{
  "loss": "softmax",
  "encoder_norm": "layernorm",
  "encoder_activation": "relu",
  "encoder_head_dim": 48,
  "encoder_moe": "soft",
  "encoder_shared_expert": false,
  "text_encoder_causal": true,
  "text_encoder_norm": "layernorm",
  "text_encoder_activation": "gelu",
  "text_encoder_positions": "sincos",
  "beta1": 0.9,
  "eps": 1e-10,
  "epochs": 1.0,
  "warmup_steps": 280
}
Rows from block 3 of the text encoder, named by matrix and row number. Each number is 500 + 50 x the weight over its row's rms, rounded and kept within 0 to 999. All counts start at 0. Numbers have three digits each.
# fc2: MLP down (text_encoder.blocks.3.mlp.fc2.weight, 256x1024), inputs 384-447
fc2.57:441512489456455549504537478549562559539527448426472516445508493523490358478495549445513519430542464469501475540473395495489528512496452518503498413528547454493607514378510424438568486511504486
fc2.58:486462549460537583452541451464534442495490502454534329516470539397502487565571409511481443534571518461553533442515414458486522664511547551452514583548473432490596420470577434460455511452528478
fc2.59:482481514442483486573638548487498567542438451487474442464497484415505476498518487478452431415477503531529464477522418549541474522512464504511525547539485541574538515546524484509452514339490567
fc2.60:525467446485538557526551435555556486461503400591438385465525522569460570503435440580513507566467458510468508495509589442529529446423419514526467566501514577473647553525524567565517420487566467
fc2.61:553441589521554465502507531527572552502455509591480447451467552566517606502546512485601552549523512551447537441498476454498553308579546555493456521485506563537388557517476522465493481593500505
fc2.62:450512494559534508392534545448456397504526550561504566526519510373445525470524559506476408497521556448443527458664474523525453406514513565460539476496453500548422546513552557497548493403482486
fc2.63:433550479484567458589606517594489538553466475532560454508511514435437485523549527480525568410465433500565477447377674469470534543486542445487556593526480561529634492537530561529550464477471450
fc2.64:534477540416524465548406496432519507480565560468507481541459565533466491509452538488419483434529539459553462476589459541537462385516467510473503585419467541523534518507529422440520459457581485
fc2.65:536516383406449503479573538502461435486455566449564400489525559491514536473497491566456571432539559498528527429554445534468448477493533470464534526499563442476540460442457422434588445546564584
fc2.66:547529474531588468590638522524539456563534535494481619529567459480581601507435437562540537452479364504494591504414489507446522438562482597527565440487533495452512456541453531477496446386536499
fc2.67:450489575540504482472513482531493486509545408595529489480516459451438547470472579456328498591466533501529433471429534500487497500531434476519545502457498453567431456549499445537456527593493470
fc2.68:560589573529471450525516497550453570476576522599555522526529516430553629458576470592481492560546530527537539517508584525544502524460550540477471560534513464444562517455527541601623462502543499
fc2.69:511465505524516555526602579544437495494519524526449549548507479470574436527440422451641485474512461529487622507435532522587455534490482562545523584483528561495477498419546575616477467512423452
fc2.70:510475537524567434576476456507526426532530457427529454424532398390572414445478492489470450432535460434516528480561473519562524522458556484427500486455464459468453509497518497488400459344510418
fc2.71:504589594559549525450552448481511466508522482489532439455478492383513472565501463412511532474504459551545564473477605541517469532452526506483517460473495425560397554491432552587605475432389526
fc2.72:545564656447460499496574516560452531502587417522495383529551513390508501446483567502546505477436572545466420471533600517555471508502433499515503450520426433540532482506519472475523430373645495
fc2.73:515606616433423507571540463522474517505499410489491472406479465391487500473450582463440501440446507568567489531433527487478430582535516401447486540512479508530456457442526527503577500497492526
fc2.74:511527611500473454581592473407489491477543579518502527460452512476444446522460512509575473494506401527465561457369484511517449620564465476521491419422535518572495458541480440481482507407452398
fc2.75:458422506460533472458449534586496527521441486495503483454462461524536547509454475517409446442518532424460566540454432521563429499380515551524525420565518532524540472592513452547497445363517437
fc2.76:466374526539478470513417463503438519529492389440500545466450486470498523505492479557430414526453607528460494421537543510503481530452515531473457486494444521518544505551515497456420501435381429
fc2.77:483506508475507521411471529557470541512454533541511579504467463451496524446478482577597577581541464455472510491477621513459542558474495576469555554519534467493524476482555540509529475546439531
fc2.78:413464468515529487502544486449530570435425412502500544496453450499535529450457466581422552496501496524463483526598596486536498485525549489446512498551441522516391504532487492496480479447520482
fc2.79:476507447479504442582485487444469400438494557465474483440555533552443485539539482553548465490569513455473431505445603575526495485531502519483485534464501520448481490525428528550543512555426518
fc2.80:527586479403414460356518544455472505468523513475569378502546532505468488533499507478482569513527481549486540504555475530489477556507455553523540565516584519459449442523504573463548487580440536
fc2.81:504461564470452491416521506484485516500468462497449492511466459501527572496495526580455516594461470546565546410555557482476535480489469547466577546417544385552441523445483537501601529478464566
fc2.82:551484530538437517385458458500519519515536568593449464433467451484440577463501488476456435626458522500471413500655456483549552439500452480426480565479521463481575484439471579544560429649666522
fc2.83:477550522482605501584411458539509560475432372543463660564485441551556548529521430593431426480421535549529514529490478465439430476520479552447576435522492447438459435636549463499527424445546469
fc2.84:484611487558532554466511505536428438549578500418476414462465471474573552512535487452553547436466488523539457423487543463467468627433517551418540559568470454430530530445556530564481424478599558
fc2.85:510533453464395513488398527548510516559546506580553424533470495524440509478469535562347407550518562534563510480654493559532488491457519459473550503483515466462551550543450413456519458512466473
fc2.86:485463558515585517574576515551506447449511504561531451503580474480463566448483497572465483462459480598528470525513503471562429551536443527406478553520548493557426415472488555536458512409388540
fc2.87:502533439570498567527564536499467455540457518535554504525473596564469445510545496448557575408552505503467417445390528415453507573579482526512472530538455583574480465505449489469435500569469469
fc2.88:458545567509573508526543598570511425571502459483556464577508529460551564521454459514502479439435447496462467483478634467492562520591526519551492524429506543468451447549446462475563508556501493
fc2.89:561494527549459441437548516468518566503493496486536452486449573493512539541526495498573561523478527442558492463494631518530539540492540516520429455542490529517486508499576502515509450430613564
fc2.90:500590604574453426514490415508550520538521546554498489496445434455448483498532537494439417465422549424569501490514589466489548537494423457419527548489480440445488544422477515450529446441544555
fc2.91:523533568522499462509609544511437630471558511456435449535460497406563466436534443472478530442455453521468421477517604427481521544493468456515534569513434452466449526442527465448547453337506474
fc2.92:409544498476395412563461509547506484424513438459536577468499417568474595512527568546452473438453622497449470474631398455503555450532480535439548461540499459569519550519527457446547482530494493
fc2.93:550554528552561526580641530497484533432487500482501458508531434473531557529516491517539485427464541534563496474504525528495541634509470540484454500553545481557562497454455448501623423515588503
fc2.94:465524404458510477563575483522496598531490487546503522508470461489499518547507474531511578525472395530486498469394579497501482473540511534510451505554489415537580494385475498475560553589427518
fc2.95:502535416556480509583459531463479526503469482523555493568562519465469498469522495496511429531460426521537472478410604511552469386496458427499539472492460453522452474382470566548521453583541496
fc2.96:439486449502466566623561526440466500552424482444494548554438474544495542512413504440588561463527458552444453458476490440553532507481562507450474482580470532451512490506441508485551494528533474
fc2.97:545579519494502481403439448494471612530460615621474547474499517569478637443529547510464463556515518536479510531514526503427544459438546477455539570494577450509573545521503497519488495612534471
fc2.98:509557525493489444515527523426490577478493443503478504443444441460562519532499583570445458557535496568443509543524573434483498586495574571504451597538415432555345551486522497491505579364454554
fc2.99:456539502528510449567593548492499552455438483509467367530540485465489528445453481489457494475548514573462336488427550486504524522470480545503464591472540490472483463497467462538459439510531580
fc2.100:493437506507390510451467500488562434531479459556482467461477438643487572503464509522548564452445428538483538458510380516487532503542471486480432445562459517436417576574493499516425505476548411
fc2.101:470529516522567474491444484431522408510531529513561442492480476530493566531506501506412426454551594508528390523596524525513511506507501473520434509572456527497514486489488492514464553516430462
fc2.102:539541494505603473552563429525481455453488592438538502539536446397493386488434533472460502478533545453452598436433539536468530601574538457440460511455481470492440540529586436470554530412443432
fc2.103:499484516499457452506497504537523415516550538447549361531435520585512386533442395422454539447569510534552520549526456456485527474519497421453507502481481488522548444476459562478502535589380420
fc2.104:519462474490557569395448393560477515489449570560492464536525531519528547464514565478447485565441575487456518459558500550462426480421498510499541439461504485420413544470490414549422435522521432
fc2.105:456435447482532531550467530564461435498524568502546563509560541528478405530487516440556536535515431491515510501470386485493426482496490447474484443405488511555557540576481460554484545618487425
fc2.106:462424569478521433454590439532470438458504455544498522513455488525471450544464494514478545488458614475464500517594554476552436460537565523498477450480495539528520449549462525476474503474502498
fc2.107:452480574564553445449584488449509558519456523516427521411512495531441500445528566458505522458473429429427529483397532435535502500478544525479445488513450502537565526484493528568460513544460482
fc2.108:481417498481539509433525571532454487472561462585487514554433443361438477515539471463607562540456615515443541474623522471448504579582580504539471519473465460609411492543567453484324535447436463
fc2.109:537451585515478416416551518377555534499465467414503357492511586503429461532511397418569469507528500549499467429568536467486532570505556418598523448483480525493514536574490480547463487581420424
fc2.110:597497432465598507458496519507526502463528579483478623559467405485529483534527520532472546486470418545531494517461539537530524520493449526468449504542544452562496562514514475543507449555472487
fc2.111:555555519453409493486444512501552518493518467528511478536463542649561479472490542495542498551494535416435520527427401505500528493543557504517483464538556520473552479445538428457618513604659494
fc2.112:498555549473459463554615456555545432549456509458527394510511507420496540454537568482449526418539576557474444473595477564545477504481454515488460568548408530518521430481521450515476536451465566
fc2.113:539526525528414502369519467488529444499458481565494486483465514513500557486530451572487502526454526485439478493542391478515542573508432483455532420560463504544538546569544496512454467387524457
fc2.114:459522570470422475498494455535545531474548511478551502513446473597541492521509518404483485488457506495445539502540354541515550569419563447456471461458466478488479503557500491442447505427398421
fc2.115:530435470484452484457470555543452530488498585563534452503513550508556523534458450486518497456519478526513464575558364472461507573500485540558513438451523490448547558601451438447471404572555541
fc2.116:455426450533387448533478556573495393463542549473482454514553540532523532446460424545465439503483459504458525491477427446503484468516438502522431507534555504497418556427490527480492476511490501
fc2.117:476415458523521463529450520498559445546530492480566342491537474419469490508516524479462568518551468546525530479428486484532468487471474491466473544494477536534469517474518546449489538446435497
fc2.118:536474504477533480387460524384463557457470479499411466541508505564442516466517486553466528581478539511474404488552587476458526481461466583474490497570467527444471432579521520469359581523473435
fc2.119:524564479525548483503530488547446426526498565466523380519501458519520503519513568496353426493499519486443541562547425437565435461485415468514499493431444491443402446554441526503563469410522428
fc2.120:550564599556454509564601537508449516478526473492489476495557554426532532471554494479510424477523462586485426536489488476471448656479561510475500565596512526487588505490459522463504501422392567
fc2.121:487591492559447506477423468465508542557492527522509493550465489475524455509515409494505484588488519433575451474564554538451564449483470448556536500548483485431580466449494560544554489543402533
fc2.122:550629444490523474547355463503492561536571466561529543536493506394518515454562489453417526549555568535485482466527640562448535412511557549483507546528523470474403525432516580542557492494628510
fc2.123:464417484552527533463448482497535467518463525464466440559518495580525577505501459560441502492413559513528481463631376551534533527521483553479460515552511465445378465416513497432347515500392426
fc2.124:529539578545537512429596491437523450522496544438510451506448547516522456559491461549374409495546521545502487538583498538528474593391522532550527568462485431516537480426443508480482470400526510
fc2.125:473450581421477534538410502468482442456538482472468435480494468504432539500477495561525489449445595551510387508566456561476485524394474532506538505451493465559531470493453517451440449424582561
fc2.126:546532518496522468488419457492526502494454422497539371459509550530452665487520486629401431552521597482476559557600542569526455544536478502561556580521564419541516516480468454502436547556510498
fc2.127:511514490404514526648604501491553489486463478451461518490467470477449608500528571563522525423464451581562512483424503460542554463492479453439521614525496451524463459516495558474498538476469534
fc2.128:450464445430531491471446533484520518526478446559576595464561506475541447570484471456430424497519454527533600459529410572450497412521570457471509509508559509531481550570562541523489519437477481
fc2.129:445574597503487466456510491370546539547527543458520377458445484477538430471487476402551446563544465500534529572588452535535443475515537528533548531533580491517585529473496508570599461619505467
fc2.130:470513545461470526427541443523433526546453488530513483476430427466455442476514526419417381555555423502526508581516531482540445513505449510502568482450544393533578508456492469504500507504504457
fc2.131:456493490527540522356468535540528465520596475526435533488441563482525529552470438516546570569499476400554513465509591449548510429464484495573507464502527559439625552493564514462503540574594548
fc2.132:487490457521547511455551500484529611515464572540512588519532438516488527472474499470647607539530513469432535476474614452459463417507461552520540391480556448487430520516517560486439467560499464
fc2.133:445472551459481479499473446602530515551520522427521597465566498494486479469438481444455513447526433434471541453494493537518451473493522502457523453532478527527632522481483487514428572538535525
fc2.134:539571583591593460566600490527470554475548574493461638542541566539465572440543486530586565536463571523510427517494593485483476485510465480485498540473498538475516486448490520470520460540495486
fc2.135:567498558489543572545595548458469559521431518428518463523463470538558480492502531404514546520488533474486560548505477516497539472512463498552541488426454606556435474539458471514474559569467536
fc2.136:481516476516439462449543513526535495514483431418489530446500540477527433507437545483372456540447477444526507472586412526522477468413453460482539474453545497486427477566545515435485564413396509
fc2.137:565449475460441545486453495554577427513458519517544510461558547545437504537512569494493453424549458454543438512544448526571480518533524484546520483457502617445515566490486513512511563509526520
fc2.138:478466554484580496522496513540533501476505542539565470512451544418516439511547579528495491465519441539484431465498608459448481522483473543506509510529456468503366474425475484470549540482545466
fc2.139:521383496496527503535571529534498380515506538428479464447480462494512524468514534519537531507512528480515407475526390436457437630460559458478440482466465565579511523404448454431365533527450537
fc2.140:547468639456540450416566529406507529538469522480532317468425525431498472541459537529463550455530572542498510465565516473494486526467436517547474449448413487585409527471472509512316533434436407
fc2.141:495540559497544449591606508476536554537538409556436397464466484533443517538459523534468446472476495577564454486430526438566521480411494489588525490462440448551601461582568526476405475299452454
fc2.142:414538598519464457459528534542498541446544432464481499423505441411524464535557512464365442484421523445538515528608538539509485565514512516447552526473452489572518534569469536508554523309468444
fc2.143:435439418539537606472462537536499499475470543488439532500471478538482429576461482476518489508523520441514552561543350470503528495546562566595457409453469473454615507570525447557473484595537422
fc2.144:489530558464481473461596469530492476568507485440486494433463491598472510491524538560343433501545569474528478504553556449422505440505497486500504468454527453452515470581470459516419490353408431
fc2.145:578504481543439484592487461583532542550461547540452426498489438570457552420513448551482494536524460513463536510441505516538437553419422539482488524513533460458607418504474506460534453549572547
fc2.146:585481499574579466393473485536490464495519482510426638450476434439448482484455465493446487540481515452494583532451436517519417492505549544534493452451478514456578471487482523559557468519556489
fc2.147:395551547418392445413450541496545557481553451477503399428452493485484433549434496446400445461494524512527585488481409506468559555431465495471516563519518443499555487464559491510572468537537471
fc2.148:488482521511545471488466458479447437518472536439490578520487534457577492531550481440480414442496519435440502521521548550597508518509453457506522461533457443536586495550551512542627447446560525
fc2.149:576488550424406445404505493479538401452531589483466588486542485497503585520529510559527525493550496510522433507510452558525527495552545510427471569438558539497428525410529509477545471558587518
fc2.150:548422394447458479516443483426450591522551569560506499536477506602531574495456518565420446506480483451452440562502450477436586514508512511576544476453511520443441541479521511598402504498522479
fc2.151:561561535518472549503571507507522602554423545479440578480472424541519492458516582566542488571448463552428538538479594547511504483521537554524498516499567421541450489479556536476624544537433474
fc2.152:516564411496516546554385502411571500469517430607472433605477576473505493442493475523340523562484504549544466463492533498540471470538444529460496511496504524504417551573485500531559486470634581
fc2.153:493412458446430539440495427481445423518506510442441415486520509611474531485424484444564498448539470459445471495502302536469449456477501472496544499532490449518433436537478495508516508572578419
fc2.154:497533498579548475470479477388483571528471519544523435502519567498451597529503483554444490449480518570529398433615465549483489506445505458540562582509510486539372510423445522475533564382451480
fc2.155:468529401575618564452430506494480548551440487450448600547524494511467540465457523542431492507497440511445529488564579434470491397448463488564556462504449533500539504624538495432450524477482453
fc2.156:495429457442543466583527563519463422509495471413488506524488457482496602509487500505438478541532541533549566457494463493490549448423562542485488492567477532490590542505559450516561574542474556
fc2.157:496429536486520490496520543563448449512556504498471525498540453578480558499449585473432468556476531550461520454488376467511515535540466448548476507474431590458601528565509394552483488484502433
fc2.158:553439489580512499456431564468527505520415530474521447474518481486515496533491497448506496505487379462473527446425454563460445541527488468562447475514458475459549518420522522485401576557430454
fc2.159:551566468462453530559445554478507541508509482539466579592540470631562482476568537531507491417525451483452536555341502487528590530523431569457498509557512512559600497391490481499527409672616533
fc2.160:430573465466474438577515419525500544524470470499526495497563498461522405437405474401539481552501447471473545487446473520487502550507544431555547528477483530573515446400574471485495481526532476
fc2.161:451559393532414516651430485499547528508501578441436499525481469587529556497536558485493520438558507562546498435496406447498445553464471455411515451510481540534497475440492478456505497573569522
fc2.162:447477456511430527563535540561576540466575491566457367455538629524520577438475546458603449543496413576520511442333554523484536525560514430578427555541521482531546508444495584523569473614533478
fc2.163:460549595562528521323470408540481519552502444527512446481497525522459626450469455562507459520446590504539478448579508513445544488505438437443426534515442488398398441577497579520504583391498555
fc2.164:532491376497544470510400450527494548505485497557542504514491494551514538468567515572503473488569390531488484587355465533498554416504500513527512508454480480486509502442464413544530478482518459
fc2.165:456564435450552474379485441536473506576432477532553628565463459517530427571581500473501540601524503452552454501480439524561554549528555555499456427575594557501563565522493459462607526574554553
fc2.166:446518561446443529645629548549559518519503476467539432454499521598507512477461507488532511427559451502506546553410351465486470496454538555466452515532512470567562438458516518548465541449385458
fc2.167:460481419516521546471456504415459499434470493553432488463480544452452542501488512470442579559512506495427411518560528518458526485466464479561474386537500507441414489603519477508489418427546542
fc2.168:411483556519440510496533530537512509520522446426511382486503484524509437514439552505556522525549573435462458536540587520488511578515502529543486491434442494599479514502519493493423533441368471
fc2.169:492559406526433529443616533522500445458441409499545544455569436466477383507509465519550496473487510547523653529408550578540497554571564507463583480526519571562451556558466503512572538506417481
fc2.170:587534393518571481522409527451526560580440576497502516518550482499528501531505538480385527472469583509507513517538403441425555530448514547569486514456443585505464474518460430513471586400492399
fc2.171:458480440539510550457474493517481546486454499558489585494523526568539503463544456518498501470460388481513500467311644474481542409516451548544482569552561452472491481590508479528536485547493449
fc2.172:560477472475546474556440521469419541564460578551565435489511538570458476504546475498550617445530407539538490521298454543502469555498554573498427513578541499477495533387474492490527523594584513
fc2.173:566528448465531520455526480578425467434487462465533494498538470490560394520566446436545602592495565508559443476567556535481527475488557529575554553552538448460525521524560493526527485452507529
fc2.174:504535457508553493363488519520479527512578591546518624455555444458511451571521417426463525505568505490514617461466478546466512526526510582526514491479507495467578470424469564521579446556459460
fc2.175:461563489476456439610483529501520537505488472468518613482498502491520595490543492544503566484518465575460515515398516553583491500576441541446564542531520445454563474583493504470655506532600584
fc2.176:452533543434440504416520522418478532483449508503523331541460446591486485531562457519584549451482513461546548505547452455541504482569484526544481413456509535480473464567491472583393446570489464
fc2.177:475498512520538563402495486542501429448446475540502510456472540417486459486518463508476575507515579504533564501627488561513488509524468497541494543491564519545431492492497510455455447580370413
fc2.178:499519538489430452510531502507584496481468467503571441520450475466435559432541548472489507461493572512521449503577508469544462452545488487414476580472531528449361442439465478507574503462522491
fc2.179:476473461499500495577469484595418498552462537452451463471538474452557449502562510377605472466563583498538422495575557498501456590498550492551490528538494398459581580368476485537499559513445499
fc2.180:558537544504584532447515510483495523527595558541476485513440572493466582535447515483563540485522601456532542459546541542551551403545536465533518578435553446467457540606537462544385537426448500
fc2.181:454380427557573470605463554563424513507516452379480516475525565573555338538536445452557592536539519491503575442480437509509451497509468552521561443492458548558599532455535462419364522506509544
fc2.182:459561438455439554536501447533449450493468478529509487432460457436465539443508497465441516508508431561499557555480466571541498501539424568535543523531510471529462493496537515522521505511436464
fc2.183:556500549430481558379510457473476524454464482545473360513480476534468570513465448492440522509489543476516543493513404525541424508421415495461523481427445467521540455461441444492615552515370534
fc2.184:446451465466544523517444526464506516513467529458504548528509495555534415533490457510519536569480536451460512519564563474475467364554531430495441405495558547567380497580482476482422514557486383
fc2.185:558504456551518541358555463472523540522487557404500574556452516570512539534455531465569553555548442503466517455532485496501440538533517584582562508549495405510640482395556508439511563469441521
fc2.186:506535464515535464479494543567552555530403502526451658580509491496520618521537489520514510462465369459462465429313543478491556402574567585547494468522526543532529498572474507471430551575604464
fc2.187:533479512473463490493489596544439426552532465580507557451491509554455501557505457568454510520452550448516427438595623444452465567546498548551529460475448508458624461571547502522375465435456433
fc2.188:486477411511613474512503458565496502527472501544482510417545470432557529430569478454469446577566518479479535557377630435433568401486550586476420446534564503415530502573458551586488413582574534
fc2.189:457605449468423467413538463445428453443568607511453422470522475497544395494455517416571519465462561494495495487613486461502537514535490519443468524569558488584480471326522514526503561610539514
fc2.190:494490574486540563469466470447497620491498563560508422516467573522538534413459573429467506518536501469491384519494606515433546550474440485487514505597520528489532491382479477448490459588580515
fc2.191:530438513497524542487553541508525417494513542436440586483486576593552423507506515505587596452461463443443509439509483472524535618548452479479526420487535508541517509468477558449489447517445420
fc2.192:463560420542492605528458477497530550488591541490492526530532491534486405447549540393494518510534520498455480456554485542528478513488556528566457466506541495436588535337487497469509431530620616
fc2.193:503473511494446518615476555424509519508492433433548452534470513534534556467447477526604459473566522552483559553370408549469498547533523443527456571442503439490518539370534434433469461571506603
fc2.194:421532445532538469463528454467506573524531468517417634560501543525568364490444459375536557517531480452463544435535545540486512545480476529570572516473490443535508505482483524444585496527503459
fc2.195:584487451486529456526441549491435518497495550504513636499539432497526543504500520595517525508480550480477564567528565476530481444517489506475490560439554459501439488418530515461504497555548584
fc2.196:495532464464547507472504526437553494474473493477549655430456504469525501465492484495502534440518389508564468467453542488412574511595505562461508440506491491477551484506553581545557489429397508
fc2.197:462542509550492528529423507416558559499455497513530588401461523439537535428537600495386420583495447427422405442443544461544439552456560514515570520577560482511464478378520542508529467622633552
fc2.198:527538576475563483413364492377529622493472472532409493535532466400444541468501574556440529569487611394497444437614564500470544497520468572546455442529440502472458549480555570561471528443522547
fc2.199:459474500437570466434572528544524524540460467519455629450514497599492481457474502476535484491467477507427508458408606444539564484410538502460432436547501526480459507586464464453531449615530468
fc2.200:504462547542543545437460428493504587526454549447530566490535491487481506487533442492458539567484593397540492486600647535493446606428469568551550509562479441446483508500477498498504516376451437
fc2.201:483520452479578509563457559580484532496498513532445682567538459496564519471520444466559541501535477489500514502420650489461531482462475509531516551488484529505550487590546570507614448530704550
fc2.202:468415421505475562513573433507420438532439556508552515488458467419555423468438487397539543526515596556427444544583535543476478512579455448550511539476470435481464437350470455499371523476497405
fc2.203:480490450462521506450510480492510426570476537456483433548499508527532453521443443472580547499579492513538481485482552517439510518508555402499471502502571522449531514406522522528396482582581454
fc2.204:514448388448498480619489536563571522445507514475535473496573527609489583519479567574625481514517468546501454543461465467551530537576548437427521457458523601497567478592438479421556423564501600
fc2.205:453555551522554476468547520516528572433538562484529426507514502484541430506498548487506459500446481560476431515593453455567471478437465536524490515439470493502410490458468492480559503460603470
fc2.206:519465419567525525630589558489554464565453551448453482474480478610528502497432426472602605430514440446516522529474493493511483425539473482573450385550467556541429466495511453500413479536397506
fc2.207:453544498541437525496468557504457479462553531488470511499537538599509545459557502599539526440526481496535564545508382569455484505547458476560445561546519468552644479334567461492527440542536555
fc2.208:539456527543475481478430480451522438468463508397471428557509525377473418486497493506517532423527612552515450499615372551516468517500532462434530525496535471433489555349545560492476536515458468
fc2.209:563527422535492477402347480438535516482511588587461590511503463543503574547541542515528533546545479506508470552521561471507477523515483522437486553515552524440366479513562551524446473498555490
fc2.210:468536540406426506553492472404555485482529451523475487535460499509520538479458499480483441448534523484503417488380398571466533468557467553524438598459488487463452481478446467535577469550539517
fc2.211:462551523470461520478505461456559514423565491496520433443553560545452592500483487533465512431505452489482382452407464434455564465484564477453441526548452587510390458464440483528509537493601581
fc2.212:468456509458589541600502524496470505571438536478448589532552544518533505487466551499351462435529465481547561574529530573495494487445538545544481592472484515494526451382470464526544555501551505
fc2.213:466507487516504454491448532525549515505536461547565537412500453537470573433584458528537527598502561476479497476573495486545434500485544543520500452454484434518432435430456534529451534465405437
fc2.214:471556491573561481445486504537471514563574543457479597432476549495571410484496473391606471588525464441492438522520602482466435547537479567469462416464554494463607466468505533544526523536495573
fc2.215:525514549553589475485560548556534544572529499552470528489515515445506433501534517462601445460539512543459544444485520528477542563482450543496473455534441505490574451501482483559477472591462417
fc2.216:444505447431457529601452551603470547535480564418431577573503494532580475534527463468604518434568383523488560442378376464531450474521461510528463497521480524531444540438562493503502522547476577
fc2.217:438438648569491515577522473495510582556446492501551518511504497461565455548488468491641554505542525494461445499439497493554552537472485606518442560508466537599434492490449511548428553507493508
fc2.218:497379543495559568527580457502553584478506449534530527481505525366528518467432556469438594486536490468460517531455580452576475563480463431448450423451486500517440525555515473454416581379521473
fc2.219:505466455501454567554452511592422457512555490390489503496539496464453334550545532368438508486501479520534593559551488501500462500481516405512510511472537556545607482561482495532533560632484561
fc2.220:512531513460524480449548555444504520550446476534501380513494475568482567516497500574415474451445464464515515484397510568554517437570499435501486496551554420523541478558509428498470520498522573
fc2.221:510561532453565500543601550538501431527513483539513626550509449486518469464511408434555468512510537519527548553506489535565462572498471530570472532509486506530632476566456524455596498535568468
fc2.222:446422526469477493591477452532542443518438414467540630424559522523514515426551525479510568533500520535502470447474470552504475452553539467457507504519522592571576512483484527567503505510523501
fc2.223:437522424493457466433532504433509519477482467548488480447486473631546536520530503573434464570543500481546459521375371527477466446472492491500515556500525444505508499566485541541521526488575499
fc2.224:559407615580464541451540468474465435465483593502473435435481512508453569478496530487550549562453529533466378455527593522579542588514460413524507506487510538391507538372493535549450422560498531
fc2.225:433462491520451561436489470521552564514454464479490367533460469474437546507536512588494474449510600462507610497588448521506511460417512483491486483494452514536514434586550563456465515457430522
fc2.226:513422538540501493472534543468458574531524548543508542488536471617508652525558504500427400506535528541483489557443504499438477467491509464521477590501501487436305487513553492447522446545542493
fc2.227:483557564504554539572509553427507600506477554575561547463529477432528540471574445543461456557487430446569458532513627580526544534541517482513494572488534400507435492416514495485446453507489528
fc2.228:436506488438419464445621541473553540497490492411519426510515476496453513487477483482542460440438537523545530558595440473487491458582453529536445487419471527443476535613498517503471588499604557
fc2.229:476510520503596559518513478486465582508465439452484487558547463366461414520538472460427541513486514566565547451409587483495549655439515518517569485507440445547550535453465574457580543427482463
fc2.230:448616559557485476595599544509460473498517418491546454451476525512497502506486514509590588553438503549552492522477618527535595542570436465506498542541443506469464485513504543558583540480550554
fc2.231:552476557495421506505509545513517443549460448493505445615568524595548541551436441478552463475563448560574464556391457555526525584480527518538514511519469438505468496395468484568438529619425516
fc2.232:579451574520596485575509548427537468532543514483552514491568543593501509440549538522547547580494488502454505510373579464464545512528465613569540519503502444511357497458429529534447509516385496
fc2.233:496586480478550550551525554532507561482461497559545590500565451441557472505554531526454522541450414530476573514410662515485499506481545566472539512581528525564479463570484530556547465458618539
fc2.234:590524541503554439348457515578440587533502556524535548434425409450480421547451421460547592519486524527434546523527549424539547492561490533543506450505468473453434511526473474445441571431533410
fc2.235:495508524506574493503497474582462481539540430494471464544552514427453519453538562421525539472473484470505550505496443560556421449464479485539568409530560461536527473580446539531473465499444500
fc2.236:505476495441508410663514463537519560482533527555419509483476534396529480459486496561522483472567488586558511441413392554472538560483464564504526565529549501497621559441552515477398497467507467
fc2.237:460592580545502480478601569468535547543488531574479489529483483578504428464449461459500593505543508493489490492554576468547468492469475513522482482508508491536568543508476471538667526629449580
fc2.238:546473501449482556522442524465550479554522587497533540523528488425530556516510482499508510465481502510534504544552576436482563524566475471520516513554521474444382501392523472522445454416504525
fc2.239:485477437552519435473559497487495485511542491485533479571579424566555562483562423514608540504579440488528537462492585503474527472481493543461509466464504474540549523422547590519459490482575559
fc2.240:521450430462456433580392484427457429435557543558417497592549472551525586496452472471441521464469588459453523500668407497550462557543466520546548485454532554551626513500519558446593562550454476
fc2.241:493497485506455460549476573468548497552480440488508569575501543568575523536518477545443549409542525531501558546404510485480474433556441437462506510518470470486437444551567467485449513459407519
fc2.242:430434459489560454528422434597561397463433491415466573535522548486456537519468521567548542496443445507460498484520539532504498558566545500453570515427563482539550493577463498472394537465436542
fc2.243:457458669418482483461568527524452500481502416535497424512527502614494582460539486593564479557521567537499536480517371452526506496604527558508505465461475444562542465445451466537549490540551511
fc2.244:530440477539481573554592513520533440495456481408428458523498510489524413467458513411607560506468531491491576469430439550533529488503505515563479394505533496531474459559514506484398527621459405
fc2.245:474484514455473491618419513518482503484411456436503585523502445495534597438556551478425452494522451575494482563443506499470533438552539500507472520461551449542420504415480486536625458553525543
fc2.246:543478620511473504444516439519556628450521412516468485412433454399506486484521459526411453541450517552508463526544597443496445526409517528505452515517430457444523565502452471463470455430534474
fc2.247:495575545489442481445383493519501475445521387515567519491497538467421530521546579526390369448479497459465478516434530514562430487423495407471473593445518428507426474491476570536541508471585494
fc2.248:491489502500464487508376491564485470504492506416538598535425505496493497495507463569435422435495520446516432507538557442457520452481525490441470406569494439508511431479484551529576435469543485
fc2.249:509502523507594557488589500607443475472516497563476586439533506553461537531479485578499518450455407482437609465364544569477526551485463446458520510446502503497602485531544463523509450580522488
fc2.250:514415564458535550516423535463576536437470568469532565431519468435551484455483434437450524553510553481456480557453388523554548529456478457466523414542542477460264551564531485492517433497583469